python train.py --model="image classifier" --dataset="Sentinel-2 satellite tiles (TerraMesh)" --train_examples=145000 --image_size=64 --crop_scale_min=0.5 --horizontal_flip=true --color_jitter=0.1 --targets=["main land cover"] --num_classes=9 --arch="pvt" --norm="layernorm" --norm_position="pre" --activation="gelu" --mlp_ratio=4 --head_dim=48 --fused_qkv=false --qk_norm=true --parallel_block=false --inner_norm=false --drop_path=0.1 --patch_size=[4, 4] --conv_stem=false --depths=[3, 6, 6] --widths=[80, 160, 320] --mixing="mixup" --label_smoothing=0.2 --loss="cross_entropy" --init="lecun_normal" --residual_init="scaled_by_depth" --optimizer="soap" --beta2=0.999 --lr=0.0029 --beta1=0.95 --shampoo_beta=0.999 --eps=1e-08 --precondition_frequency=16 --max_precond_dim=1024 --one_sided=false --adamw_lr_other_params=0.0028 --grad_clip=0.5 --steps=10400 --batch_size=256 --epochs=18.4 --lr_schedule="step" --warmup_steps=520 --weight_decay=0.1 --adamw_weight_decay_other_params=0.05
Rows from block 11, named by matrix and row number. Rows with one number belong to one neuron. Each number is 500 + 50 x the weight over the matrix's rms, rounded and kept within 0 to 999. All counts start at 0. Numbers have three digits each.
# fc1: MLP up (model.blocks.11.mlp.fc1.weight, 1280x320), inputs 160-319
# fc2: MLP down (model.blocks.11.mlp.fc2.weight, 320x1280, transposed), outputs 160-319
fc1.153:540425426471390499453519602443510486428556531590535450493540520620574592502452471479543463520505583429489465511391430562523532411513557403488523585554531534476459509560565491543513516518581469470503434533516464523442421512599511530534470509517530562450573473438591438497537609480517430463533389413445437388459473475509529577471459524565521529541469543442568535496481566548521494506409554591602626404488499554461551495514419521556514485502556434449450609525559531538500431485493487
fc2.153:422466560486613547531535570520505425399498554509499629571396580492403485599471559440387463367567478467510526510575510468494611458481538560557395591485477618469431572545504493478448502476513534543551496490621532405425618567496492421403385528505574452499513416508505587480474603444504530527546448408479456568479497458541412344670582381474550458461510583494572528470558442424360471423505627506397493571446510475520362697439501524440518498512564404535453577490573588478504462460515429
fc1.154:496451440605538631559585496421436516471411510423511423562479439504424473544560500527507485548470426494515409583483547514567469563481477503479477602505575559503480543504422559497501453444418468520522515469422466349552536494433534536506435463518474525533537487429587508406546562488399565375450534540485526545498464456522393544547462446531462584416453421547400488470464537507539516475540612592518521499495556500557555381439552382574506495431512503515523596500568409511481383501512470
fc2.154:457537576433561418408399527507587502524576510507473477513496468437453474491504600450486510493565553500432440450539459505489506561464537500454463483531457492516472407546481518455563614540539470545512415504503541553566414483490453523496494472478532503538422547448524566541461549404465486497391529483550444564562424514497589482491474510598464505641561555499586430505589491490422499403548493518440494602522417463439519483518436514514439524570514479555525398510442514579437468519450587
fc1.155:485525487483504509464444543525490500512523471523489505506490481485482478446528477486503424473528468512546550473509501509496512499483476521513487467558494472521485513528501473514521498581510511550493494542488492504535485478464524470518552484525515512567498460502481515507486511510505470540507494552583494506505464519522499474532438513461476510521486512540542487465510471506516528496537496471517485509523494478488486515509487502523492561517518507519507494513551480511521480458458540
fc2.155:510477493534537553512538465510492510555491537535519514508531522465500512488495501466487533516508515481460492528478522482528495504518513456510511533486523478502551549495485461490514486468566442495489498493526493459483539541502510485486477499485457523482493495476531483489481512520521524442492493499498537511494502489496468499530491529499475491463493527468462500542489512467524505455488466491524495499472525528468456481476552489516541494479487564521475535449494501468500510532509487
fc1.156:536362520553477593477421559454400482572453435413589356464553636610591514486537503480474531570554460562490426411543562424520505473525480519453448551469453497520506562560530536687406591425561501468464521498450526499531452428541570504619499568525565446577440530551538594408549461542535425508518538480456606564510566455495463474646518552505511408602378655605457548621533432432570457575480540535472574449555508484538533404486450520465463507564587455482548486499522506449514507518548479
fc2.156:535516422397476518544404481523398523448601526449555588454424422552508528525524607480531592553481486561498640381449495527554491500408574579632541563497446526368404532533448579530512555551456493497547527508623526502406588567521554469454462555485527530482527311497572447555412513421541466357452463468442504610460488485408517516497548424457536556531578466439507530600616451544414513567541430477492355509530468568506532556540483455453454431460568420490445580618559483492527484487408543
fc1.157:488445491488542485492508534486491504527491523474459474497553447543382537494547486494530500444517482487472540444510496467501592525537553498519512523458439421474471534501529496499480512470499531560513525485488491536487459485484488509512537453521461486496476453499475526494550543485472484448452451535458520435521473466476525480556512485521564449543469472469493475477516556511512555489541430497509530484518506501516446477569506470519573476499439488460483455465555545488486478455524527
fc2.157:502558504508492532465496534467464475484457509540502504527487509422490448504513541476509497469419510532480460550522494499487487495484457497459495538492515499543518502469426460477492473485482490481493493447469532506523509497462453484480494497472519503486502510532517488478505434524541510542507516548506477542504559490448532495514499516427461499449508514527483454520512488498530515468486557480494488536482491541519550511485472530519490509480535515504491499483507461501527549506451463
fc1.158:476577506524534458534515454493440538487488491474526415457439505507566506446503466508559496596486555498454553573471455417506511427478444455519508450545445434442475502490539489465505573487551535492539446479513555610464482445451507475575473571547502523509456429538495460586511443567473599605409508420501488549554494405538524428443509498526550502533515457484496437452445510540510546506535561506621505495487494472418463569540493551563524626520564464530490553583460455452526558467472516
fc2.158:469471534460483524442642548484583425538540457489490487572521642490509502508548485466483532492551484537470409423599568467432458490515518515432524497554565458575484449445466529508449567510516514561496592522556558491474490557534493496562613505556520433497504566513458439443360450439528430440518543510482463472577468552397413522579406555519436533519403451472484524484500521414529520527526524413427522489422551531604500536493560469510565492571471578442471458513447526567486521374459522
fc1.159:442579453441423493520498494497536631538525401414473518403455480436596398536455505499519474461534439476434468481482542535567453537395453454529442617546464493543575450438591558550510404529489474584515461480464494463486501440440538493453498500536436368504400441533545537544531496473391573440528504538452476576468457511467571482548478546504516511556501536516505472555541525524467548500485430460452495465590562504554430568550348562459465458611450414456511590539547491517488538489559537
fc2.159:519447493448479521478561544440530562523506447537463506633432464473490495443414491553546493480555492566485538429454541467513517493571454610406465492461485490462426520437538499517417517517548446541506466536524527430396493556443530444457496502534460435470533462555397551490552530512491420562467522529590483580529525589584541510531539395456497480528554552479500548515450524401524438475486385508602475474517508610449572513393481555486514398586575454458492464426553507567542544508518527
fc1.160:496553620462451486409464527479522560507474496603456430484447514573484519476523485479281489392549437431474536475640433510501514511622436573538436457504364473461643564419491500548450472540380460527484553490503416489456549455449405479503380605499464541516469445583401487535421474523618437457504573461464397501543548380495524552538584497481514442498594468652508534501449509647380474582519487479472486544469641528476467575596491399451610452487598545545419448478444511507552551541469505
fc2.160:487572470460553492567496516507535488460521434363483442495629477434343464439517525401491513567567568449512412608444495503522505533503519455527538469442491593622507560544485585500397400518546510511500543511453406430470489514484612559453550495539584445593508594573439448474533541561445518574456540490453507520562527496496494519418515527591436481545605516581518504474420464482572507552424476564465593436690465626440569458398603521459548518557449556550537487576475406503334486485540507
fc1.161:495460552533530462482510539463520564513510438487521452474456540516565493554498454521465527505430522483493498515480530453448515561531535527502516542502514486504520540517508482556483539506507477503492483447485536458515503465505503523533473470494511433477481543489504459540537518499448550485522546486484552533464464488564488482482486482562519544521504490473497474484537519468453484520485445509487510494503476466526461503537487521492486462521486469538523490507483488482526541529485486
fc2.161:452488466564571470493494469466522458542476511500481555570529547459490519496504537499511478512503558493529471518521490477501547485502471513502504546471522485443459539478483447505590504524546482525514460504466458496564496502550533512514484489534449469464496498507538472480491496563448508467490494502500523465537519520532493446497487516507488559472486505488489488499528518488471544507483461500522456497503527408507477553495512501487529527562546560555518517504496512495514506492468488
fc1.162:619338373501523398478512410538392494482520495451446521414375440485422585581444510491542524419453527395623437579453531530598539577411604435637584400594445470542486426437498433473498468582443523528461472497535561535571563505398449517436492532422467543491511453477563399520544473447467429485625503514433534448558591617466487556607504510559555514471394429417558446550408577586391574602400594593473450602447448504500556615472451485473551605416498480408463486387603512556576570582459393
fc2.162:606415488453494444474527438522499356497497560454492456571436476522361482532528404440507527542513616405531482515498533476483525566537556446440391382496452423404409504435469500473557462387362495555451527421417539534584484506439506615414493494504455586539371432510494474647528520556446589570534395539499490538594542527410445491573560545409505540554373605523518418453357511505467553536507619482573541534469472589520550464481504539475494625563477478552398491436518525536499566533561506
fc1.163:515496478559506582495420353417496479572602585396459470541486518513522507417494453638399545538529430683364486424509424563613502634498439546506532430416596501562501485494500426581397445520538539479620541379476544483608536517474582459571584501556549605510503483430517602506543475389605555452478475427643386368471520438558496580565466437443466499594559437485566499594524411435502603561515452515530532561483454510351640550551458546464585532399547503397584503471588379494463481519475469
fc2.163:403461569578552507504476526364546501549479482406504519565504570548454501445464527410474617564446511481502415437569407487450488476471478502517559510474426554448452615580501522542502529487502595545458551555453510522524502532385448495473384566491508457603392493475494542376538524484428386526489580498427524499631560521437520483405506541335511555447540417490572490525577559568460471498637535653445464576467427454496456520414559516482507570476581497524560480557572453493400401496492553
fc1.164:490586509442407481473416474530544370431482493506471591444633544559507490383663531532564546393455500395400581536481526492548549475536425409492377474572425593594553611453573428462515471404465486433440385458489587483467430421555507415564567406551449480567563488433356665485572411543390555566461439514462378569511426408439524421528564585686623498439525510471548533497554511430514504611557465429519546667404573576541522525394542612523441508428370532554413585550568517514528445532539531
fc2.164:602403392483599519480483489484494554506495504568519596402426517530545580616435595527495559491508373502550445447557556502545451453396500419516490534550558471492545502536573577624336412594498480396433511585392582359524522477484445524499510567543497500460492532451441490485540457517520449422480541451496554520499441517558396570534512506468498455405459399533414583504494447493524555459541393330538465504578553550605437529465502512485485578484524432541493539532526515459518472375512516
fc1.165:417494494531542554504488456459530540523537544505513458520496514459492515524567499554478547509501500526514486470500555520492477545538486551553530460495488492508492453456476522482493483485551485475452549477502503534440566489505539493530491595486488528493430527531509507503505522519510512502489511474595488538476534419591455501445502503494452505531538510540468494407477440460535543489475551412541539580535459464473548517530530523561461506535446446518454464489497494487467501506533502
fc2.165:508522555528480519530519550440498448530563550494475507432476522454526468451523471504486486507506490483465517538448485504500482447577476456481567500544538475529528551551486549498528496527508451486561533542520562426491536503509552489484479584517532437413519496449502492427461492539540581499547438482448520521482523517517447478521496506455482501471467471453483467512580464497529533528478498477523471478464526493470473473546510529507481477469519487529484509530507441463504506462515455
fc1.166:481420424535613481519496498463439549464521551510499504480527504455531587480566469485576478401497561471537482419488432449495465502470512491531531472549387461452433568518456499515502500499395436569508543496577566554500539496462556463481529441534537446472520515491445546541538561483490489474520437489502441531507567449516525447507631444520521474533403489435479487496612487551423500472443495431512483462459547527500505514547500458539504491487489518477463512502493471504512513517511466
fc2.166:416447517412559464415518560558499482465521510515430541457523444464611348496559457538464554593510405355499485492513502457507486457539501471561493493496554549490419495521534592511477348519456469467458472550490512458386541542503486460453618642506396444462485471487562476570400445525530527487531488584495527477440480487542565463467524533529435458523541495500509509557470611485539436563494521475535518509596513503483557503504546456504546477449428479478516462504543488571540512450493500
fc1.167:578470447479459446508432486429525467478519513537523424544500453479540564552470518477546476475489471531461492498512459510498463555487567511490511472513486460510488500564547492577516476470403465477529542506488463497492468497476488482502500494499558504431441502538457588546430472537488589460535469442556456428482512524574540555492487495458528539568498534501501538460526498485470501488501481479515491479500567557473548487464520522521475517443497492489520454555516481435529480518490481
fc2.167:550460540516497491549500487442491545500519456510488513571480470507482572488494525521519481486498455502458551518519458450492533509499567473488552492515489577463527519450532494496490489520442493504514537509439500511490474545545503512524615580467509521507474501496481518503471540532524496500458518517558559589527552532472467515490526541467514517486484493477480512463516501452517517517473508475524541476465448528498494467490493484556449478490532518452465445587512466448510493466522477
fc1.168:509502493468452507545492535562454467417476513484573476444504466558486549499517455392495492472565482421484484533485506519497510520551580584533504384414441493479549517478456548495510524432484485455502540505528490562567531503593506520501517502563462460533519466413425509423500505439606511479515458539579529477548509508401502511533559472504497545491504504544463479455411558465559535529559437488451537487420512509382441476503511480518515486525478501516505497503479547466495488496463480
fc2.168:537449472455553488487521445544529475496479452495538476555460481512588436564521542541545531541544512575486491445429380420506534498543499610498435525535463571439506501432632456549569488441501527463472498501473592477527493581434453501491458633486457535488504510468430436464523514641385457475514506527415520548501548444560539490551555472485529487557520449524479568545451574587584485534464475437490489537460513505554475430496448508537404456509525476512457514577544539503449486509466461
fc1.169:578489494543527527566442545586577531569433572526478593485571452530501513431530493520516496578471522491593401459496626440456440496591483556435474398488534461561463510466409558453471643509351542485515570475562463558495437622514577414491421542533464422518490562480500515463503532406514590578466481433530560569483424615462452611516546435426574464576556646398450548523556412569543548533366429494574471444361417483563448480518516554499459425533455622568519619469389558450550603447487441
fc2.169:450437571557453545488542525485545429464531571483430414577513462577513473457616479475566514491435511473546502462509524447543489501493449464566445559465552561379339499390449471373376436418469612573443459576408479536588545649525557485471591523489442502447558568588416524541579461547489504538392550475481540542522461401525482458492582472526410552536592535527457473533480427401534445473483470500498532623366500447453425474544424526445422558356516588451528578450471496492489550528417451
fc1.170:453454503469623477418502420552466682521494616479478465529557381451495520511616375604573514488541461593531473550398463491520523550436510486463499416488510513576480442483492533476597558353403430568477630533441519383544561473480491567531545381497609440523484443513578533420519484415509637402523569508537585536551504449518479461495592454542470556458474474454509578440516513566374530360435550529564464533489507460530583577448565431433511456471519433518594536537521490490495461493554464
fc2.170:469507500481432505554462562463518521467542465527473531466483569513533465531442583451434464450482534592521557461545505486482561472550507487522523490456456525516488461518520432419455471627560486456513414502579499482481404526475484402477377530483512497512472492513457496474444489530467474511468453504522499510462463497429525508491465469525491518538494624471567469537514453483502494478510433468429511492558420533501479484446413527537508464553522529427537505455486490516532464486488514
fc1.171:491481504478510485489491472493514473486517442513501520468532504523513444482492552480533491519562499490521493526493510529536521524483501526514483495509528484515529501517503510522507481511486470539484492513503481545484501476520527511522480492498487498485530452492507520516527496495502525486522490461483493534477484532481524472493477480511477491485511488518502473533518519494502520498460523514499499534473473495518522503509482529477517508498505552518495454532504492495471504488509498
fc2.171:482480507492492476510504479489509480484486501508498509542483499529479483473499516499522527518502461512498503484502498495482473513568541494499478503495500510520511485485533493504493450485483530503497465477499485512488519479486499514469512493489498483504501475491516494483529505505523521494528493508511493471555533541547497511480477486527497538542483522500502510476526569493499494502536468518510532480518509530510499467507500485516528515474510505526517498516498510468492502485451502