{
  "dataset": "Sentinel-2 satellite tiles (TerraMesh)",
  "horizontal_flip": true,
  "activation": "gelu",
  "qk_norm": true,
  "drop_path": 0.1,
  "widths": [80, 160, 320],
  "optimizer": "soap",
  "beta1": 0.95
}
Rows from block 4, named by matrix and row number. Rows with one number belong to one neuron. Each number is 128 + 32 x the weight over its row's rms, rounded and kept within 0 to 255. All counts start at 0. After the name is the row's rms in percent of the matrix's.
# fc1: MLP up (model.blocks.4.mlp.fc1.weight, 640x160), inputs 0-159
# fc2: MLP down (model.blocks.4.mlp.fc2.weight, 160x640, transposed), outputs 0-159
fc1.161 082 [135 107 147 125 133 171 147 135 133 105 170 161  81 108 161 119 146 149 128 184 116 165 158 143 143 128 111  85 126 122 113 115  99 224 134 158 126 139 146  98 134 169 115 127 138 100 114 146  87 132 143 160  95 115 107 153 104 151 110 112  93 134  95 100 174 127  62 142 203  83  71  94 173 173  77 104 193 157 153  86 144 164 128 148 153 159 122 147 166 126  82 119 116 165 136  70 145 174 166 104 123 132 111 135 133 110  98 131  99 117 128 116 126 172 156  97 115 113 108 148  25  96 112 101 143 116 106  96 111 120 131 124 177 132 206 145  88 140  95 158  57 100 201 162  57 111 131 140 107  59 136 192 127 143 112 171 115 181 125 148]
fc2.161 090 [112  94 116 117 116 125 129 138 177  87 148  97 146 147 152 168 153 145  54 145 102 103 152 163 148  77 158 141 135 138 120  92 156 196 122 196 123 118 135 128  90 146 178  99  91 170 118 219 129 145  88 142  98 176  82 137 159 151 155 129  87 126 116 127 152 118 180 113 148 169 122 137  82 110 131 152 137 142  99 119 176 115 172 152 152  85 160 153 127 135 164 212 134 111 100 109 119  80 131 184 125  95 135 172 131 163  90 147 136 170 132  99  77  80 138 133 124  40 144 103 124 147 164 167  89 145 171 170 164 137 134 175 181 148 109 158 147  90 137 165 127 103 148 120 126 109 112  96 211 152 121 157  99 160 215 142 142 154 159 151]
fc1.162 114 [146  77 111 127 114 139 111 124 150 113 148 131 141 142  92  97  90  92 114 133 135  76 173 163 133  82 115 112 101  97 139  92 159 110 181 120 163 137 146 123 124 165 159 148 117 161 145 154 202 139  69 141 139 165  98  92 123  86 105 135 132 191 157 108  92 234 175 140  90 144 156 140 185 167 151 190 144 114 109 139 127  75 118 101 115 147 143 171 160 166 146 108 129 137 106  78 115 144 199 138 163 108 127  80 144 118 170 141 143 134 100 149 158 137 180 155 160 167 154 143  63 143 136 142 123 175 125  67 149 189 213 166 128 110  96 105 170 192 130 142 121  93 111  50 159  90 125 126  91 101 165 121 173 139 112 128 149 125 142 104]
fc2.162 121 [128 129  84 160 154 165 139 201 177  92  99 115 105 136 132 125  94  66 144  88 118 114 160 192 114 144 102 145 109  99  82 141 145 127 130 134 129 121 174 130 205 147  98 176 139 104  88 152 154 114 116 137 197 138  94 132 141 139 138 175  83 202 120 145 126 157 144 127 135  89 138 151 120  85  81  88 153 173  91  75 145 117 118 145 104 147 140  95 147 130 139  63 139 141 183 175  99 117  89 116 149 141 120 152 113 136 153 108 142 121 118  86 115 138 137 124 182 128 111 133  97 168 109  93 213  55 119 105 103 175 128 126 197 162  75 109 193 158 149  68  58 164  94 137  90  75 125 111 149 114 106 136 146 177  94 122 145 145  91  94]
fc1.163 088 [ 67 103 169 101 122 105 120 144 153 114 153 172 152 150 156 115  71 147 101  90 154 113 130 106  90 166 156 124 107 165 117 133 162  98  97  97 162  74  93 132  98 179 139 101 162  85 116 109 119 135 110 165 109  90  90  98 140  54  88 114 171  99 145 169 140 152  97  98 172 122 102 112 142  56 155 141 168 156 135  75  94 176  96 134 125 122 149 143  99 125 143 153  87 159 185 178 130 119  95 133 116 110  92 167 134 109 176 111 125 139  82 116 107 135 146 117  85 137 102 149 125 144 154 139 117  87  63 106  42  87 139 107 154 143 125  98  59 219  97 175 118 145 111  78 184 104  87 128 108 107 111 174  67  91  77 106 148 115 118  96]
fc2.163 093 [109 122 127  93 105 142 123 172 161 206 176 175 103 184 153 109 101  97 144 150 140 113 161 130 178 130 110 150 112 145 145 174 136 157  60  91 155 102 104 131 114 188 119 132  91 122 136  88 123 119  79 129 134 133  90  75 123  99 157  77 148 173 180 128 127  75 133 102 224  76 150 147 185 138 149 145 101 128 129  86  86 120 143 177 160 175 160 151 177 167 109 134  90 162 113 111 160 183 135  95 116 115 101 117 132 128 131  76 129 124 162 175 137 129  65 107 188 128 154 135 175 162 156 126 202 141 116 176 174 106 145 114 110 186 140  88 125 167 137 155 131 142  86 102 108 175 168 131 179 115 114 146  96 135 130 170 117 159  74 120]
fc1.164 158 [150 175  94 159 125 143 123 118 138 169 114 110 155 147 129  91 155  72 120 110 139  99 129 119  81 130  52  42 147  82 109 152  84 174 103 159 121 145 104 100 131 170 157  92 144 166  77 122  97 106 144 146  76 111 175 171 178 142 106 148 103 190 155 128 114 142 156  98 119 129  61 101 141 132 139 108 153 115  95 113 149  84 141 137 150 123  91 127  93 128 138  92 139 126 136 140  94 141 115 134 117  79 133  83 149  88 148 176 122 105 115 100 162 135  82 122  67 137 181 160 225 108 111 171  81  73 139 113 152 161 121 172  64 153  86 158  85 129 134 166  96 152 144 176  39  71 102 107 134 124 148 103 148 158 134 121 126 182 154  94]
fc2.164 117 [ 75 144 145 116 132 137 140 143 150 112 149 248 111 139  83 164 148 138 146  84 119 172  91 128 164 101 188 179  96 132 152  98 135 154 133 138 115  95  89 143 154  98 145 141  93  93 130 153 151  90 155 147 123 103 166 106 110 140 116 125 142 112 118 172 126 144 130 138 153 102 201 155 150 187  91 116  69 123 133 127 103 181 134 114  51 138 173 127  85 124 136 114 151  88 120 145 144  86 146 103 109 160 141  97  31  98 109 110 132 170 149 157  88 154 130 143 128  91 128 121  87 136 129  93 127 143 146  91 130 140 103 144 192 150 178  79 133  87 155  98 136 110 200  93 200 128 169 156 120 154 129 156 111 165 114 167  88 117 120 227]
fc1.165 128 [156 150 119 143 148 103 125 103 107 115 121 100  82 118  78  77 175  98 143 156  60 103  68 170 153 176  74 127 121 108 143 150  84 130 138 112 101 121 131 168 160 150 137 112 140 124 161  95 134 128 163 154  75 149  59  88 187 205  76 181 157 108 169 155 104 124 164  94 136 142 112  95  54 143 111 114  98 210  98 198 153 146 150 186 143  82 121 148 132 112 112  72 135 158 118 115 104 104 158 154  97  81 117 176 134 130 120 123 129 102 168 119 180 190  84 122 136 113  74  76 170 160 147  96 150 141 128 145  97 154 171 118  90 126  94  92  72 126 144 127  90 157 127 147  98 147 159  87 133  96 116 112 123 150 134  98  98 164 113 161]
fc2.165 108 [ 90 162  94 113 141 120  86 136 197  89 180  94 146 106 106 100 108 185 124 143  35 167 119 145 147  98 171 153 126 148  54 143 200 129  78 143 145 116 116 113 141 182 130  48 162 109  97  99 122 154  86 100  90 118 132 136  67 116 122 113 109 142 148 133 189 149 168 126 100 173 138 120 147 160 106 108 117 161 143 101  43 127 131  71 121 135 124 163 128 102 135 100 137 118 148 132 138 133  93 124 150 138 166  88 118 130 101  92 143 121 154 153  51 118 122 167 165 102 109 188 107 106 176  73 125 115 122 114 106 152 138 181  90  77 111  88 129 136 104 178  98 122 208 152 110 125  99 177 111 112  97  95 142 127 140 102 136  92 185  98]
fc1.166 104 [158 156 177 124  72  88 155 152 186 143 168 210 130  86 134 137 146  88 132  84 122 150 145 194 121 118 149 164 138 152 138 110 132  46 160 107 128 151 144  80 148 184 132 134 164  99 185 143 139 107  98 139  98 112 163 111 143 118 112 193 178 203 133  89 109 115 110 135 193  31  98  99 178 145 114  64 114 146 103 147 178 138 151 104 110 145 166 117 147  74 140 166 186 107 103 112 125 103 144  98 138 220 125 154 168 124 132 138 144 130 124 164 114 179 131  93 118 127 164 146 132  86 167  95 125 119 146 120 149 129 121 138 109 124  67 123 106 141 117 145 129 102 101 135 150 139 148 125 114 130 178 136 132 185 111 148 204 147 175 137]
fc2.166 127 [243 141 160 135 116 114 129  94  80 118 140  82 117 152 146 153 143  67  98 134 130 114 182 145 154 154 147 145 125  96 162 192 132 151 114 110 121 109 161 152  92 126 145 161 107 130 146 162 137 109 105 125 168 121  99 146 122 114 144 154  81 133  58 126 116 174 120  74 149 139 136 128 141 162  70 132 193 144 165  84 135 103 113 157 131 122 101  90 136 116 145  59 114 114 144  86 216 172 147 148 166  82 108 104 130 110  97  81 137 205 128 120 121 149 144 117 157 144 155  72 126  72 110 133 173  92 201 110 149 181 109 164 143 118 126 150 128 132 155 131 169 190  78 118 148 155 128  77 156  76 156 119  99 143 124 205 151  91 160 131]
fc1.167 086 [132  95 154  86 115  93 164 132 133  50 129 173  84  64  85 138 103  79 103 178  86 156  89 121  78 144 144 152  99 160 119 145 104  46 155 166 177 126 128 163 131  43  86 123 120 166 111 125 119 158  76 132  95 165 111 213 179  11 164 109 110 121 163 162 103 112 119 101 127 110 128 118 141 113  90 156  88  88 136 160 157 153 129 161 119 118 106 126 121 148 112 145  97 119 126  94 102 154 110  61 134 141 129 102 116 147 113 152  94 122 132 108 166 116  99  42 128 137 134 136 145 147 180  88 151  74 130 167 122 140 128 140 116  92  83 130 119 145 100 111 131 159 101  91 123 120 104 123 160 151 203 115 108 123 102 142  91  86 103 115]
fc2.167 090 [ 81 134 114 138 136 129 158 106 134  89  99 154 157 126 123 123 114 128 103 180 175  59 122 115 186 147 159  67 110 115 112 138 104 137 153  97 145 147 100 116  55  51 117 190 143 123  97 179 112 122  77 132 127 124 132 150  83 166 103 152  95 121 166  85 124 145 190 147 130 136  53 164 150 125 159 180 100 141 140 108 101 146 127 141 165 142 133  93 118 152 137 123 108  85 113 120  97 112 138 181 165 138 171 148 122 119 193 154 144  95 129  20  88 122  92 133  79 110 173 103 131  70  98 104 108 109 102 116 163  85 125 119 146 108 186 155  82 122 115 159 114  77 155 127 176 119 135  93 186 112 104 123 155 109  98  76 159 173  88  70]
fc1.168 092 [ 98 166  98  83 165  52 159 148 129 154 165 128  87 222 143  83 118 132 134 116 113 111 157 161 173 141 139 121 113  92 106 147 116 158 135 122  70  81 149 104 141 127 183  51 127  99 145 134 139 153 152 130 116 109 158 142 137  99 137 167 128  99 127 113 123 160 106  88 171  99 115 114 112 104  99 156  83  51 106 122 190  84 156 102 141 113 144  98  71 105 164  95 202 151 168 139 135 121  94 123 142  97 144 150 108 140 184 110 120 128 154 155 135 134 115  72 140 163 163 130 147 114 107 131 129  75 139 132 125 131 160 115 180  91 141  96 113 121  88 110  52 168 175  99 105  93  31 148 143 142 155 181 139 209  73 120 132 128 137 113]
fc2.168 083 [148 100  61  72 137  95 101  95 157 112  95 111 139 103 168 102 109  93 128 140 128 149 109  94  67 140 138  85 132 119  96 146 173 125 143 133 157 133  72 200 141 168 123 111 117 186 143 148 153 218 147 126 165 101 114 194 129 147 163 108 187 135 157 151 112 109 136 148  94 126 130 196 169  99 143 154 134 168  93 127  63 157  93  92 146 135 158 133  79 101 104 165 198 144 179  94 128 145 121 124 162 103 152 112 128 101 145 118 122 155 127 128 148  95  82 146  94 124  82 151 150 148  76 114 149 167 103 134 135 140 127 166  82 102 107 159 114 180 124 169 148  35 139 106 152 134 138 170  89 152 105  89 123 173 145 126 217 163  87 109]
fc1.169 116 [123 105 157  92 125 184  65 105  83 146 130 160 137 174 104 150 145 110  81 155  55  77 126 108 125 144 134 155 126 111 154 163  96 186  87  82 148 111 150  87  76 134 160  64 134  69  75 165 164 103 146 147 123 148 140 119 173 125 107 136 155 119 129 128  96 115 170 156 104 110 154 104  91 119 141 171 148  82 128 119 121 127 126 114 105 135 142 110 130 169 110 108 140 202 127 203 141 165 121  89 158  60 100 137 143 110 124  88 125 158 117 136 123  81  98 155 148 130 108 151 181 158 133 152 110 112 177 145 151 141 182 170 132 122 114 122 221 105 158 103 140 136 172  84  94 108 118 120 143 147 109 151  36 158 130 148 173  83  41 103]
fc2.169 118 [152 107 142 128  81 186  73 118 127 146 226 112  83  87 158 166 130 124 158 168 115 132 176 117  86  94  88 181 116 151 174 171  89  97  76 104 154 108 194 157  74  95 147 107  85  93 163 169 162 143 123 164 183 173 174 129 127  71 158 197 110 120  72 116 137 131 139 107 137 104 138 133 108 141  88 196 143 132 115 125 100  84 118 143 126 112  49 121 179  97 115 124 141 117 145 155 188 124 147  84 154  81 130 150 112 113 137 122 148 107 127 130 154 125 129 117 141 177 123 146 191 104 155 116 141 134 147 126 132 123 146 128  98  79 143 112 203 186  94 103  97 123 130  91 140 132 116 114 117 118 139 146  30 116 180 125 147 110 137 132]
fc1.170 108 [169 146 161 128 199  75  73 145 124 151 136 155 112 112 105 118 201 154 151 100  92 111  90 163 139 122 176 160 147 147 153 153  80 128 104 175 119 111 100 138  95 119 122 132  90 115 158 188 101  89 153 179  79 114 120 118 139 120 102  98 166 128 160 130 117 127 136 176 117  94 115 131 118 148 120 163  63  96 154 169 117  80 146 119 174 151  74 116 144  92 163 137 151 154 167 177 121  90 142 160  58 173  55 168 113 121 113  33 175 126 124 120 156 118 140 128 122 122  97 115  70  93 108 147 111 110 122 197 113 151 151 105 185 114  31 125 151 153 120 138 140 107 101 132 169 103 127 121 127  84 125 165 115 181 117 167 130 130  61 150]
fc2.170 108 [129  76  83  89  98 117 137 131 114 157 157 129 171 140 155 101  97 107  83 113 176 105 122 110 106 166 139 126 119  92 116 180 139 101 146  71 149 109 172 156 141 109  74  92 137  47  97 178 151 174 170 156 135 113 117 134 150  49 121 159 139 180  99 142 142 128 144  90 169 156 113 148 154 158  97  98 117 155  94 104 151 180 174 124  72  86 102 105 167 187 100 162 115 101 183 117 130 131  71 118 109 157 133  91 127 148 116  87  83 103 102 103 129 166 119  63 169 143 110 155  74  63 103 106  84 101 149  76 103 134 152 164 114 147  81 155  67 179 154 114 122 152 120 132 134 139 172 122 164 134 120  82 129 108 193  71 174 116 124 133]